From a checkpoint of a small rotation predictor: 48-pixel images.
Rows from block 2 of a small rotation predictor, named by matrix and row number. Rows with one number belong to one neuron. Each number is 128 + 24 x the weight over its row's rms, rounded and kept within 0 to 255. All counts start at 0. Numbers have three digits each.
After each neuron's rows are labels from the 100 images, of 14976, where the neuron reaches its highest value: "strongest on" is what is common among them. Only what is clearly more common there than usual is listed. The data: photos of plants, animals and fungi (iNaturalist). In brackets: how many of the 100.
# fc1: MLP up (model.blocks.2.mlp.fc1.weight, 768x192), inputs 64-127
# fc2: MLP down (model.blocks.2.mlp.fc2.weight, 192x768, transposed), outputs 64-127

fc1.343:126106123126149155113086159110121117104146131118117142164097191180105090146135137127160113140131125108138112114116124149143148130109165131073136160068098102147189153091123142139092138131176122
fc2.343:113131138142129159118096146116130095115103141108111145073141183147105143143135077094128104092145110103134126080131146103119142176136072100083142158099108136140147117136129129116167102084103133
strongest on: phylum Tracheophyta (28); kingdom Plantae (28)

fc1.554:115110135135128106134135175145162165139143118158103142128109149156132097133137088125154123150142121143140136095122128146092147133125158162074111181111126122097099130130175176139105106131119130
fc2.554:111150152140151095108143123093182157106133112180115123092098112087147142119130169160157138128153124115153116176100123160129086093091133084051100114117136120121138141128097094128109123131115123
strongest on: class Aves (83); order Accipitriformes (41); family: Accipitridae (33)

fc1.324:128128162159107158109147143151163136130121128089170167142142151085142085152128157101122112140145125122104132122097093152122127136093117136074130113120094101137121122109104152105094094145118114
fc2.324:181115145132129122139108142110121115119145106109120150155088098138084097136128077094136136098134071117096139110115119144142107158118102132102105119166139143111099127148133119169151135159096120
strongest on: class Aves (88); order Passeriformes (59)

fc1.656:117135169118100135148132109152188119138101135147139148158136157127105122185133155150129153125169119122117142096115140104145149145135118157133151114115112109097137139149104155170132152122183135
fc2.656:128156104159077157129094169139137160147168149114142145124122139144109133082145132132146152124091133157112164149143126122117097135149095128108090096141183141155074134146103124132172110151103120
strongest on: class Aves (83)

fc1.234:146123125150111139081132104117129138159067099158088177172119110098145124121164085125119133137146157149118096110138127116135130122170131115109121137083087139175132179125107144115086112144139145
fc2.234:131145107163162127136101109126085154152142137072146133134112116134150109132112120115162103100094122127151122100137162131123113086145125131091105083128093154101174128139148085082131129151148089
strongest on: order Passeriformes (50)

fc1.380:148152093141090097113092120104097135118105123090148135145115107171158169109122109112102117121150174163089114130118120137133145110101167103122171153143157126123142168150116102126108105116113101
fc2.380:149145127156109137121099102123154137134149111167117121121106142114138158148170130153151129100155111127143108165099158143117136153119150107115091161123092132111117124130140135152144116113060145
strongest on: phylum Tracheophyta (47); kingdom Plantae (47); class Magnoliopsida (44)

fc1.47:124150152083092111125152089147139106152118127100101155143149086158152115149143169135170128133124115072097179117107144172102140132156097120157126134133126073161127113099162113157084119128143131
fc2.47:144094162120155136098143153162132152103156131145121122139080125164102100150089111130121133110127124131150110103131091094095153118118154119155146150160168113138143085119141151151125136108140133
strongest on: order Passeriformes (58)

fc1.240:151097127175144115147123099145142127137114114105147130131097110124120125136158126154112128113111152163148134166151147117119120133096157154189134127132131139127105141158095119127118119134143121
fc2.240:100153129115102082161175153148143114079148131127119115179146119135120157162096122117092130091142085131138139144117155140110078097161145159118134150122141125108121145140118125129146123101092144
strongest on: class Aves (84)

fc1.453:114100102140116119091130160137123144108126113162146172144132140126130124123138117114136173131193140136170078138080111147128126152142106179154126129115135134142071142100115152124117161099076150
fc2.453:129108133176091205132083126130117132160177112125087105113104177153146126175122102111148122124118132150125143118158123129070143138131127112169143140145156169097112103121185107133130119114155125
strongest on: phylum Arthropoda (65); class Insecta (64); order Lepidoptera (33)

fc1.233:118067118106158154174114141116096117118127141147103116151111125171161136166122165168176125105126135130099119141119110136153145124130125155157123118146106153045094125105143146165116094142123126
fc2.233:111152130144140113166108125160124118161104123165127170160143141135137142117141153161183166154122149094131125110117100130107132147132128124154160135139138118160144165132143125140133126083137104
strongest on: class Aves (83)

fc1.179:133091097189120114157147160087188135099141111082074128135092160105147157095146107173123097127068107148112123163089150149101169092115122137143117138122129096133133128100148140137169143193100118
fc2.179:133157134129110146140095112106148177103097129173130104110190097165149159099100144137126183160158113126129130136146118168128102152164153119078065111116108136091151154131112091132087156107163129
strongest on: phylum Chordata (92); class Aves (91); order Passeriformes (71)

fc1.365:127110152114127107119129162127107087139117120145109164131085119149136136109156126144090149124142118149113141137104100129184176126125116147121105135147081127172101138141172172162157144120122131
fc2.365:151119154144089145115131152093092150144145141139131127103162159160150137122156138113105178137128129106137137128102092121095144160095168139145160093121112124137117068143154139180140144162144132
strongest on: phylum Arthropoda (65); order Lepidoptera (36)

fc1.417:095168172111138114109100106086147107123097111121150143153108103128132150095128126145179169139118167112104175079107151116134148150127156111071112078146143136148129155098117154158125125140118161
fc2.417:142154123161146101152163118111153147129129159129133065142136129089109132152140150089121150117142106147135117110150150155091084121147136105103134162127108142157100150102181097168080115140116095
strongest on: class Aves (86)

fc1.662:144112097122118165128171146155139111136089112125085161126101129146101118120143099171148110133148150133154099118100120167135151139098137118161124085099143144164128112144113101149108157105090118
fc2.662:107113148138139160139127179194168157103139136181112108148139127121094114129126090113152080115122058134137122149106117165145121159134185103108114146093176111126110119098098157127166111110110130
strongest on: order Accipitriformes (39); family: Accipitridae (31)

fc1.552:120130104114105093156137127123129166140146099165146154127125158101114136092120196129142141131135146118140121084113118134126140140162110181154179146161143125127106132109125141171144126168177144
fc2.552:136181188129128111119076127121153085165135104139119127097142131139140125119153137094105134120138092102131165139120105132112116155122154083119106109115136102134116138172141101135155096144142069
strongest on: order Lepidoptera (41)

fc1.505:138106130112074149134166140140119175150069106125100139122103126124157117120115122133147152126139124140140108085112130130094079091129112142108146156116135155152117047125137094130089130139114132
fc2.505:104105139155169117109128165126182129134097064143103141147167137100091116160128131156134100132115095092089121150117136112170103126128103181095122110119181120084140132124121141109140114112095142
strongest on: phylum Arthropoda (63)

fc1.54:094151111089147135136147146126084171122092131147141182120144155084124099173147130080114151115122128095154118148124152124146122132117139114102113120065187138167129094082134152158131145090101147
fc2.54:161122097160134127107073108120132176089155119108126136048126117146118157179155105114149092111127134139150104096119126148092117159143112115150114143135145128113149100111165149150106117147159093
strongest on: phylum Arthropoda (84); class Insecta (83); order Lepidoptera (79)

fc1.406:148096145129102125146139141135098159154104095145122115118109159137136168151161168163099136134127109083120136080105128167123139145122111160141190093116149149139088103126160128140133111097105168
fc2.406:112112147139152152175173110117124126157095129134153132083091121151128118170129103137141097157084062086137122097139146142135076102093125134125099118127150166124094143143119116140128100132119132
strongest on: phylum Arthropoda (70); class Insecta (67)

fc1.258:115103156124102089128133121140103182138102128152140122141124090138146105139154103123135138154141121140152114110096111143129110140121126131153122105153131130134126124107131142110116173135116160
fc2.258:143161147086165147119116134131112124125136120121117161110125132120125180179108137109095123103116135127110134123114120171111140142159095081157103118094166127096144123093120143132163079137122103
strongest on: class Insecta (65); phylum Arthropoda (65)

fc1.433:148112124141117137116102153084164114127110097104139119092101122116135187097113115125198163124100157134102130161154151130092135062129128139127108127142105068167113155102100144167147084141149101
fc2.433:130139166126142127103121121142148162127108088124109119076137117130157142132151118160128111112132135143161148139114087092095136100089144105062114107176125163186140157162135140125115091114125111
strongest on: class Aves (88); order Passeriformes (63)

fc1.654:131149143147117112098127149138113178101142135139105129155112123133135098141175161151164124137126123109112133122087106157153136159157104123177123143170166135077122119131188106122076130147122142
fc2.654:122131104172105153099114167132136132143132134155088104177124165153121138117084112156170134103143157125124122128138093127098128122155123102139117084141159142168126138109164150116152122141132093
strongest on: order Accipitriformes (33)

fc1.309:138149113097134089101132125154143156110125106118126156136122141143139116132178124115167118099173108166151137183114110136141170166109100123142178166079144108145117106123155138157086108099088132
fc2.309:169126131162125204123138109125100144183143139134138118097099153139136104129138123136177113153144139146111125083146148113098115098210123141108119144139112145142127116148165097114114115106130156
strongest on: phylum Arthropoda (63); class Insecta (59)

fc1.5:164115098117117100078144155142081146138147150135137135100102105111130111139143153122099144057153148128098158089133122140138140103170139150143168107115153114120128122130140127118136163156075140
fc2.5:145121107125120128139083098131134140146109089126101107124128131126175165141115132115126151129090164170102089131093144098156149141083131153177101136096132125126128149125125114113145171119094136
strongest on: phylum Arthropoda (64); class Insecta (63); order Lepidoptera (35)

fc1.283:140115140097118153150111141153127162176138113116148126092115078153137130115103139147127146133121137115162149091090153109114121118138142088099183092136147143125116102127148109118090147158170131
fc2.283:115072100149169150092132184119101110153097113126096144130153127126131117164171141149152112115090125135127132127139153131154143144125106132118133140151112137131140186154126110128189130131139129
strongest on: order Lepidoptera (32)

fc1.288:168124127122118147114158138161125129154114083143149147112151115102096115138128112176135115129163138109167114105085130107082137110127153094104146092141168133161101093114112120095141153125140188
fc2.288:120113128127113136120128151142099101173138150135110153115143156118105166126136143106143129085115147111116093161129134125140154109089158124088111144137145149095128136146117123140211165095110120
strongest on: order Lepidoptera (38)

fc1.313:138083157158140158127117129105117095158119130172095096106127154156092134124119150171106117095108098124143146110105145121111099129158150136109148106120095128109153131142138070100119170169119154
fc2.313:140135141140144071164132114107111118154097113140141102100107104151160135133128125108132073177137120161125121105164139148127126093161105120110103147113078129103114123145157127147067145114171138
strongest on: phylum Arthropoda (87); class Insecta (77); order Lepidoptera (47)

fc1.29:128137152113121146169090099088149131124108127103101162144108125136102145141086169144126163105135134093108156146141130101153173124122129091105108180131082129105082159085120173139136137107115161
fc2.29:107147093141087114148134098104113101148163135108143115145142104122126136089108116114121186147173161146075156169111127168113087144135129101131145143114138111137133147137143115128079111078141108
strongest on: class Aves (86); order Charadriiformes (26)

fc1.82:158115114105104158104113092145170126139161098135132122156086115130087108154158116136158153167136164068151081106108092175154151109108140165142092158148154129120147134127085120136116086125159154
fc2.82:113148125152124124154156154138101123153101185097123129139132124122159129130083128136156146109106163147160177098188105134129116125132135127099157109110143130087134170098166143103119081151138117
strongest on: order Charadriiformes (25)

fc1.610:128125162121107150142092127115110136165122120127140129153136158117148158128129162115168105089159111113110109116099091120147179122132149147108142120140119143136108118107118121163134109140141173
fc2.610:094155136132092158105145120154122132168081140114116124131160165138135126105160128140119093159119133117128104076135130164146174127131144120141149151128121149128119071105172083166147091140155136
strongest on: phylum Chordata (97); class Aves (93); order Anseriformes (27); family: Anatidae (27)

fc1.27:135117111148139150175131129125123128126109139124134156162108175082109090115102179181169132127117101125077103151149163139149142114154164139098071138143123138083077111137123121115113098121128140
fc2.27:179152175114137128129171119151122134168108166105157116174146092115120160094094118193116143184133148122134115086124118121142096099146114093135139146107114079111164105165164137122118158127126101
strongest on: order Charadriiformes (27)

fc1.132:174107115151149112138117079086166163133066119138109160105095128143104123109115158177116131167163132139089128145161126085117141118120098123154130112102075111135132131104115096142153133126159151
fc2.132:102127118082084134098117155158108120146165140117159122112125155127053147138108169103134138092120157087135088104174125144102127152163136109143120166125130115140132120124137142156080103174131116
strongest on: phylum Arthropoda (77); class Insecta (69)

fc1.186:137100116183142106145121136111125124178155116125142144173101122123140152111114106133142138119129128120155117137114168101165116168141154135111135171108166154124140159149110081102088139145120126
fc2.186:172162088141146127131072130118119148156130110169144093177152098142119127092087121171144130078121157187163131127134134128111122107143109168135117130120137124076120132135127084115114132151103118
strongest on: class Aves (85); order Charadriiformes (36)

fc1.99:143113123133089131114105128121122160124096137095121153141097132096167157151129087119155153163179144146102128133110105149157126100081093102099121129110139145142099140117090111115081116094110130
fc2.99:129120153175114115115110141108125150097125070105087082110133121120133133134101160160132133097133156105130131130078150151106094105087145150130133136155111153087117130137145137167135092131125119
strongest on: kingdom Plantae (33); phylum Tracheophyta (33); class Magnoliopsida (28)

fc1.223:126095100129121144115124093132124128172115109130135142147091140134111123102129164121160141145145159119179143159142098105134124124126129151154129122120160128152078138123138112132131108138115104
fc2.223:137140148133093127118151142138130125105092116215087097160150131142099135178099164155133139129110112117150100173114110133113103152141150120134080097149131099120084189099140108144143097119138143
strongest on: class Aves (93); phylum Chordata (93); order Accipitriformes (39); family: Accipitridae (36)

fc1.408:117118120142135126110141109111110096110100146138130141147129111154122096143125134139124101129150167135174142105140088145143139117143143136107105104087142121134104141148137133120093085176109135
fc2.408:150136144164166147162134135123114153120119141168084120100164165115163110129130153130151121156146094142138131132122166100113109162103128106068093143129135130086081144148152086169109102129184108
strongest on: phylum Tracheophyta (26); kingdom Plantae (26)

fc1.178:146135122133142105119159123126123125127086132095106138123124161146091137114132095163184168149112102108093154100148163130133082101147135118170093145112102087162086112093061142137135089138135132
fc2.178:147122167143135096158148136122130142118122120117144092080136163105109147165130142126135118100153080109148106115184087144075094139095118113123129178151127146148109143108150127134134149161140097
strongest on: class Aves (98); phylum Chordata (98); order: Passeriformes (50); order Accipitriformes (25)

fc1.245:117129136101124161176129102107174132164112093099164115149106167133139101123125130173173126150165098132161136082129154114111116132127133136110110116132076067130120065144119076141125101136116164
fc2.245:089171158118136142125118123136144127124090095132141123176150113110111094102120153153136141143106128099131161105084130139100164127156125142208128112144148085131123107163134130126177094135136152
strongest on: order Charadriiformes (26)

fc1.150:143109096117126154152152145095146126138124108116111138135134147126133167125166127169123121135119131116124106149115146120098108121160095150135145136118096056177126120107134138144144108145131118
fc2.150:149140135126123114125127147161134147091126121139137135144153152158128113114096132136121117124106129107155077151092135127099114160162125143141097136123157107148131128123125106133112109162113113
strongest on: class Aves (85); order Passeriformes (63)

fc1.8:104090118145118121125148119085110126172140138163139116142150141170067126134155185129153138162133094148152138116056152075105109131137129092153162119093118149086147105110098116128119177121136134
fc2.8:151106145163123083140120122134121121142093133108089107138100172131095137175134113142104097177088127123126131123130164132118119127130140136107144145151130134100117086192120127150121131131151139
strongest on: order Lepidoptera (35)

fc1.372:171146126141137110114151108156099090158135117107098126125119167129148149159130133142107138098120124142134125110094150141125169124108144158103087130141197131103142093104138126129139118138141132
fc2.372:169120126106212079161174131114110143111132118140157101132107088085130103090142140148139134134093137152139169120109110139154104150138141140141160123159134138145125130121113096114099129127099172
strongest on: order Lepidoptera (31)

fc1.442:123123179136141131141096151105096129120120126131118126138140130097124167136092099110161138083122156131146148121112151070076129139137094108098126126106168123137072167116132114097149116133097109
fc2.442:085160103106132096128079085141069151117119136141125119122130120137126156121119163132122156121131118144107164118110117161113129157118103095147100085124122122120125118100135137144120143122122129
strongest on: kingdom Plantae (30); phylum Tracheophyta (30); class Magnoliopsida (26)

fc1.336:128149083181146125121160170095143100116115143134154166119111150166163124126137142082122149126114101161130160087141122124149134106130135135116147197115102128106129119122101080097132138122128142
fc2.336:132114160122147134147129102108160084108173134123137120140084095082112139096100140132141117151162107142171156156117112109151135116125148105097132125095102096062143106103131106115083136141142147
strongest on: phylum Arthropoda (81); class Insecta (68); order Coleoptera (30)

fc1.413:140090117105111146111133145098114146171164102135140169130122121130123183127122139128096156057139144132092118112127121104189107065156138130131161173125151164097122119137086112148163142141190079
fc2.413:138116120118166140134127125130129109116111124122119166125147132180083121150121110095117158060137122117136132124108079134114129145185100125151128132141116142115138112116112111128117135093155147
strongest on: phylum Arthropoda (65); class Insecta (64); order Lepidoptera (41)

fc1.189:136093112185151088130158122160210145118167109120148167107128126146172120117104156139111140100129134121109123122136122080123110088132137173131108163092096086137110121143108143111192149115099119
fc2.189:133121169141130108146146139120087155139113145114099105117099160124114094142143148110110142136180070133127104141188120104094109132106123144147148128128143120137116135136146150144123124109146108
strongest on: order Passeriformes (51)

fc1.530:149170086157099165166117156142164111159109154132075152124132136141111121183103125114123154076082115130098127131123097141166118101199132158162139135104104164109128167115101069161104132160100116
fc2.530:074164123165149184127161106101149086134136141107138112122162086132102092114132156100159129110126145144153129151149125133121132128129081151118161080154155118130107115120176108140096122158160122
strongest on: phylum Arthropoda (65); class Insecta (64); order Lepidoptera (33)

fc1.472:138134112138111120108136163155142123097139139131117120125092153179155143139137118115175135121146119139130110122128119127148163124120149170099133148121166151158104141128111143118107091128122139
fc2.472:175173111162111132179085138119144138140101081116113096140132113097113126110155110157159125100190164142078103155092150157106114109142129111153131119152130137146125150146165116100128107124088106
strongest on: kingdom Plantae (31); phylum Tracheophyta (31); class Magnoliopsida (27)

fc1.421:170112156128110144150126108093170147114123105070108151136109146105098122135140115131170111128137125127107105163147156090143104107108160103113112141141107094148143119130131143134154140139127130
fc2.421:126130128086119146135105119125129156137097132130107162096158152135112131161155153157131114087127152130104099129113133106129131102149109172143138092111098115145191130124083100085113109075137141
strongest on: order Lepidoptera (44)