Weights of a small rotation predictor: activation squared_relu, 17500 steps.
Rows from block 5, named by matrix and row number. Rows with one number belong to one neuron. Each number is 128 + 32 x the weight over the matrix's rms, rounded and kept within 0 to 255. All counts start at 0. Numbers have three digits each.
# fc1: MLP up (model.blocks.5.mlp.fc1.weight, 768x192), inputs 0-191
# fc2: MLP down (model.blocks.5.mlp.fc2.weight, 192x768, transposed), outputs 0-191
fc1.522:135124127121141158079073090121106164155108088119120135100120096163157120158118149103137120125136152093152111119119103140178105114117133114165123132105110117120149146147075122156169106146093143149118066162152100183126135097211142126140110140105135124119147148198139084118119147150104198088124109103117153161093110129121124160121088115126094140135161116125126150116146072145122189171114069092107137174169129200099166150122119148070127152169121112172166113112159129140128041097131081110148143168119126129151090151111124170114142135108134134080131096079152125119136161097155119111
fc1.523:150135104054155095123113108216115154135167085082178123107201134150099051038161123066204072166121179193136141083153151096128152116144096115120109059080091116124139105162100084154135162105120139161104136144077098143106153123096143109113126119140098103093137173147162089121154137137127111156097094183118128201098100244182132120148087198143098111133109163149115177073116109129147125111111082097149069120115172153132109112129124170146144146103166121177078129143163120167160108119144101137074106132108111142145118181148111163184105117072128162152104081077121107089144117116067181118
fc1.524:175119135129160140133107084173134121140145040096196171098145167118104089125152079082130130125157164116149164182164113115058151110150133150158118140097130135096075132183035112167112114180083163036077123214158089183151167155123160060180091065162150080167088199176131098155057070115106102087182138082147115145149146137078128110063120128066152124132140164139094051117150104178119190101162146117069147093144143092093137065109153124105150186094173106198103066173192137155130160092109091152066060155227110105199151180088119150111127148166148147114140147134154194170079200114107159123
fc1.525:192090107167156185129127136114118164094092069152175169179152108115179103185132115147127100160108094107141112141092085144101105092157118077072186122131120068130162144127119106169113120088115123105111120125123099148124094152184154108153139127113075152077103147165086112161092095111157141122111148143128156203114125155107144153159202191160112121124105121164129164105119072136121139119121101087133098134137125134159119119127116180122115144080154109118132144132143113093078121088105125135148105201109055107131109135100076173124116114158193191145054179148134130133114100127086200129
fc1.526:132124096132123152141081118099104092111138125118191193085198055133074127109160143183192128089096118159170104092155095170091067133082138161108161123108131120104167081149120124135114173127106139111111109190088104121100138133159126128138122148146100156173130147145099107178091113091100168090172116084151129171200111107065193132119116106114126158140131101107106139050149117124112146113104093178091158151183126127150191159123114094137149156070168108151127138134154118126127152130097095152107096179135165048119119164114069131117110182189116186092183092134223129159133143120127150171
fc1.527:176102171130098057143170103091111155125154122171165174171109066104184201129147118140135120073128119091141122115117129067081102067180100121131177128113137114132126108121094163190170066218134086066083133154165139117177101073078154145149112084109120115121187109073102137138144134074133091157187131074047164154166077154101065123199146114119168084117145102125074126142089154125165162094124110136055159099119102110098151133124186115103123144154123132158150185193147130147147157141099177104109094152182127103136141223119090120075078184106151154153133198128100128114139129162121154141
fc1.529:129084169144134142097152139188110120057130016106088173178137081123229166159135150113115144155079151105140166110197182132140149147179164134145147142126149098078156146156141156120050125150130121091109133170083109191105155169108108080123085116173110113088092087189060086158088144077099158113146085099109140186182106188073143174135143133121137094158141117137093116087133052156101136090125050134107066091123124168144096188163081161143084171106144141161103112135130121092073126095202124152170098158098088103158165093129155113112161087207161131111151145121141115087143106121116147158
fc1.530:131141132077140135123139129154142113128111095080064141132156108126123075112112130141178127114114114149163170060105101112125162169158192152124142098140178128100204116158100149117164124139125105113120106157115132125144117116157114143107123126123099135140135197149166136126101097074149109073125163117139105151093126152145115116119140183142135118146141104125155144057133063138111096082070144090119125115100135136146128160151071163134131112089105095160116118139175138160111106128142095148102117121148138122160202165102020163116136171135102109087142139115171127111122122120146174138
fc1.531:113138130146140076103126116161098110091182120154139157125090109129130119135158139071110078142101147166132117116213110137158131118137134105136129145127105105136130121161134139106149100133116123164087112196146130099111185057146126117131138095141161124130151131185155099100096144119101178114110108142158109105098115064119084162114129173094127097161147113130137127192124094136138138201148208169094162138156116160056174147086148112106134130122146178183165150104096123119168090143182164087150107135130146083107116130146140169145096093124083101081155127130096172119127113083156087103
fc1.532:171095180127152148118127152118129172140190069092127134159136130110146162099165156131097145089085112125086111187115139128133174096102183169161125157132130111112148148123092112121113160190127127155111105131118161135143150099134126100126110144157154145092145151167120067152092111127126208056125117095150121153117117178130135203142142101108123133087071120120121113105095103141129124109131072082044130155126108162075117197140079163101107114104142123139112146163134121133135149200096157144144151119173114126090128117131135158084112132164129130083113096035106124141125138090119158134
fc1.533:129144152130133147112170123119080091118196064139131147154155100130137152144130131115151081121101152122101091161108117117190190126183194153124166086082170094136149095146159108131083076073123140166095143119151062106102109092088130077100095107117114140064142146101167073104144101153121134132175102120176112177119131219065112221161138081101112151129105098096112156164148095128114152156143083155057171059152111139063160217184131115074128174117157150144196094156107129116052140139112139068145112153162155174123131121155115150141080141143169130106127122107116180132105143099115135168
fc1.534:128102106121123188122142138194124161174125082148112130121152170097172105110121083079140133126132107106115141122134093087106148131139113099126096142180147107110158105166079156147158101106080111153146117188101106142148128100129113162088081170181081122117108144091123121131169151115119097116140126148089115174130152112136158192166150120102171104129150091117152099111112092169117171137106130119123126138124146123153073139180110135111124097064113102141126112167178169115127103119141106151146117111140138104141089115179121128098122163129117138130112142105152175165172123112075158080
fc1.535:181134093090193139126118128126093076113117129115161117099108136107157114113098131122161095129139172086145071125123118147131130115171155117151098171080166163126138128164169085115162130128100150118128090133089146113100108188100161123108157142183108176098113141163124093163106103143141109145137090102148128124128184081111143155193122176057143158107121130086078107170075159136117117153146120167146184135133136146123158170147203121099133156095095097183137166166110119193065167134142112139181128113125143139154145117124058161190090205105097098085146080090137084116142110106154136110
fc1.536:185078164106151120154123112143141160149192114077106168170118128096140120120096138135107125060099079119101074150086156124136165126112113156159102106182126128139130126145051111116136123151136119135113103205128135162108141137085154128145096099135166095105151141115121121173100172156127129067087083134040172141157129141118161162098137172135103112116123107148095128146122140130116168130142082137135096194054105147074092125138078085110091113066124179112122109129172119115174116134108138162164075160176103130176111165155129129128090147098162165115113095098147122144163133096113127106
fc1.537:101154159169202122129173126142116090127148112091150105170146133074080155154121106192100096056109070125109134129147187123168139143060132138174148179161119040102099088114149146132126099123142209098184126104163179143098136169160094117083130118159135156072142096115109126116123116133150137185122126150015152150118088192162093093157127128128050124120139065117159170126100147131170144112079105166152109171151112159175084201168104121068035105147144106207084163077184177130191122140093061147112155136199111144113119164131114114131110202112056123135076069130139141099100144089107146129
fc1.538:129106168086143160102128054143125156157133118186172141181163136091136114123153107130159101134092104119113135079125081166147119083173149104101123137133108101103126107153061126156124123158139164034135127093082132131084131151139120174120132124168093176150138105168188108106117132149105141127118156159176135166083153193136087116123042079067094115174101116099143118162143106139142112174112175114109136140138098139173189144141072149156116105171100127161129163122154114116077172127177149149123146160119121133093151131146100140045135166108033143113141085083124146140092196110132151164
fc1.539:187198111147204145138102118144138096072163072087160160138151095180148116152127140150135112126143073086154115108159070134166089076133218089090140111119171129113107174126171126104113115095159180054181096156068092137169145146189174131133104150112141144147142096148068156094139131110105149168127108115133071158137094104104184157214039172135133127131094123110151110145105151088194099114064057106097145141127103185161166194115184116034118137126135097169109116073134105159137178089154077157179073169061111082153178151098115140169148190128107150067095087131085143141133037125191169056
fc2.522:130175118113116134119164158120126130101169113149125107146186133127120119138135091124139131131122094160118141079074076131128085153119087130179155134130132165150126149165139136122110122115149126130127147136144128104116153121176122121090117128127120184148130128083128116133169105127130103162112112108146105125105141125100156173058149088100093128117130057084179135130098124120100112099109132170141070124151145152151129103133175070120130114173091132132151138104163135146131154191153124129145101104146124118108117109110146167179115130197128192123128099137147104186104112121116091175
fc2.523:085134081101117097143112145127101134111143165107150127126125161185153117129126146139134183136085156153136085163100182131095076092127133129179152171105129137140129209166159138147160067100130112181107121125103155132139120118147163133135103064099124151107130140065120149091141165136147107204160118178136118147189105128092151142107113125130157132160150111131089137113168115089117135158114110092095133118125146160110132166111136118105099156152131146116108090126070087122154149134116162139134119190141147156172161086089116157131184139030158101142149104094087164169071212145088159161
fc2.524:037136130141106102083076212153110098146114110120145117067132098129102143162151130125114084068162106139089185134077118141165147091140184159110152151163128082142115108103078063142133124072072120112158108138155161131138113143072066164196180087138155133185133102199102115126128091116155111081117145137158125161102176107140122043092088175185158086097120220197099118168183111248153191224114117156121127122136197154102223140183036167130131099073089058167146092060160137139140145174120121140142140063194088128028156150085146084079111101113166127093110049157188086040098148044136215093
fc2.525:092147136129144106104116187130170147153107160096104110066109111153123116120146080141145137095145116101111154144131140158145102111132197131063123140149127143144122139096113112054166080131074122163130140148120151115134166137102096163169155123132120076127117114154109104113089115129116042173163140121125141142126108111210127117100129138184161128151119088174081210129106112135115118138124134157154201126080131101147148121151112205118139167127141136131123212133190091171093153129139127153126126138143109171115137147116131138136142126146157105204125116079184115165117111053142112088
fc2.526:109181158095097146112063141090142120134117087125083088075119129151111090128175150117171085168122132175101187095070064107128069074091071153122164148173088091139086183112178159102143107125115118096118110184089129116099139092089102153154106159118086101145164064128087127106128122192099072150116080083189130098147090093185152118158143210176151159112148134141148139161097175076109125151109168089097084137174071097120129077143164206145153151151107099149128112121143125107163166138165145186113108165126126103113189121188197115142101147172148085158108053097102157182105123156134155166
fc2.527:198109074095137077093070076057170148078093118138044100186108103090129052179184145158139106131186105107096139136053182094081160192124123137139206117173102132121079132140175144146086169143127135116137115190084173162150141086128142117107092131093060131163143115146083100133123145164140114102081119163162124119169084086150099125140200074140144133107171108188121154133081186176096094083167201134133186164180134123176119135113136070135179064120126185158172144136173154073152125110136089132119124138143124165147090116129181188168158185172136117112143110126134128136142137179160104127
fc2.529:112141122158172115099069147152169144093166094250078148088153092121084134084154129150131129155154131046114127133174169128174058136133143127092068120158126151131136016067101057053084103153134149138162156132136096145077195117156080157127143186166125135154083118161133077172106174129119108190080143072204163051076189128151205108138136160161117095073104177147169132125111122090130182061127135153118204152147076132135106161175119145103160144150125137113083154064179122172174202123122073117155169133116078142207122123134096105131157103098123131196100123134173054196119108069166177105
fc2.530:135116153128118141124165145117133125127121185099103120064087130176127115139126151121129156086108141113141112143157116144140159013132125117115121106129126148107132146129106121082182093143117144147120148125092148128112097128119097101174123135129137061115127156100121108119092116115128070170144117112109154083129116139084150095170137231206138156113135115179093174129069134125138139141143140124161154098158158164098146167119131232133136137098104114092164150124091124144120139105149131144101084105127115144162145141105132119088120128084156113151128162153141107160090136083087153117
fc2.531:171153126117129146129100096124148118086135122167115118151171133109118126143131097143137146076139123129134102102185096120130112179135104130147132090123118163108128132205118134119159146129138126120135125130121148135092087119188129111111114193134125185153134130095149128197142142117114131152132128111106095147130066122052129186083140006034131135145137133030174122127063109120058125096134125154118126172144140107152087119126155017115133078161134142100112170150070113113137090142143100120159136132120125121153079132125133154146101128161096140176167124079205092169086091168147079149
fc2.532:097138111141199114130078177135131153128107107171091130091150109119113148084151092116134113131182127121114098158125150136152153111133109151066170127139103193127113117109123105170153067131089120102154098135116149125060122117102065191106165130162100174189082124134139094138148188167149120150110154099153091129157137122170176117143122125156121128126137119170113126147094133062111115139118121131118152149124100152138130152153159081124131165147125175129114140094149094134162130139124119132164189085116095120120135186130149150133132103092139086154112083085150103143142127111126114103
fc2.533:141167174134123150085143116122131172069130061120114180066171074096092108166165062136090130134173146162115095098156085110155118049166064104109156140161106056149140103124126098073131216157049183149127162162171172125078141104121047081118133136159122188161083166169075073078193188150124125139164157054056117131143120134162145120115156177152091147057078090156106110137111131122149153127123172206150153195049103182103051144162074159134189067158135154206095138089141114138095147141182157140126132097139075148155139153157124120138086099147127107096106134067128135208087112180181129061
fc2.534:124107150140113137138069105119154138106165117159137129102132128129126130126141114136160100099087146104141129119062082098145124144142102110144136134127081117145145148086138118143151109132124150110109130119112152156129132106094117131144123152133128126142121127135122121099101135136126130097136151120145096119131180139147093129137155103094099140118123092113136151115112123122189087109174142122167103147124125135168109148125112093108137130133141170118111081101115152120135133125095127146153151150122128160100181184123128099160101131158125121165143148127108121146076092171125146091
fc2.535:124128143161151168132121165157116119132174122113141128134175130122106146042137167100122127116159163140102104098124190165149145102117162156127164144130140107163116135183131108137126129107117089093164199119096081163127121149115158129126142152133147109052093110090154140184194207132140181138103139138166114119087092118027171114132089166140143074125118134101137134139116113064139153145077098139134197103160132111200134141148082159095105106171151170137139142114164061096133134138155098147158140172145108105138171126093119158095171106110111135170148129063123109158092136150135171130
fc2.536:140148179139141103122144077134127131111101192138091152200138121124126136120144078143100163111173102094129090150161089124143115244170127121216201138124113139165136109170102122146117107147124134113136173126120123200110128101152112159116139112146119137116088118107118116142078108131168168176109130181179091124157067134132126187156153064091156121123135070072134148127130131091069101156164132105112087178122134154166123136131080066130132066134093163131126152110130116159103161117122088084149172128130108138140107139121141128120130129133106097152129126125138103172139113142131106117
fc2.537:100182089143144108167084133158179082091125165210165115134143143075123159124135153088114071145135113031098076150102115194130086169119154180123092170126139159144100082159136152118171109101108069116175100116082109133113154190099153125061183123114153090164126181086167143045126106145136105085120135146174148105107161108181095124089050093142137101155159149127145131149154106145087095144118079083118061162108162175098168134147153079077088192142118154125149153187160157141166118148059123164147122109120143078135145190119106127147163125094113102044078128102082115136142095133095122154
fc2.538:102084106114101141143140088117133125136088119167127119144165122170111124104129132120119166108134128121101146103115187124120163108131135156144123073147124144149113142144127120150079131135127112110143096132129160091116123132152134099110129122128111075135134160113109157116125150129162180128133116126100064112126125112120172149095124109146095116130156098156106133153115129170105139115135125125105099114130138161137113125145157098127129107127125133125096121147111123119196165129206149148176122148141137111143131118134144179144088123087179119128083124140179138146153160124130159079
fc2.539:171125122102140133162131095136110113140176123180135077159091154112149142112122150121149133134117146058121156130104166197121163216118154148049176213106172158094112080234145109135095078167082098209127137126113075070062120152166162124128103186098133070131126153137162151144160143130082062128115130155116126156139174131099160107111101053095117118192167101078071163129189138111100206204110107092168183121099173136162134134112156072156103239147103137101083203079154023186116138077118068118163113134071140116171106175091109092109133148078141122182102172129163108121039166052091113147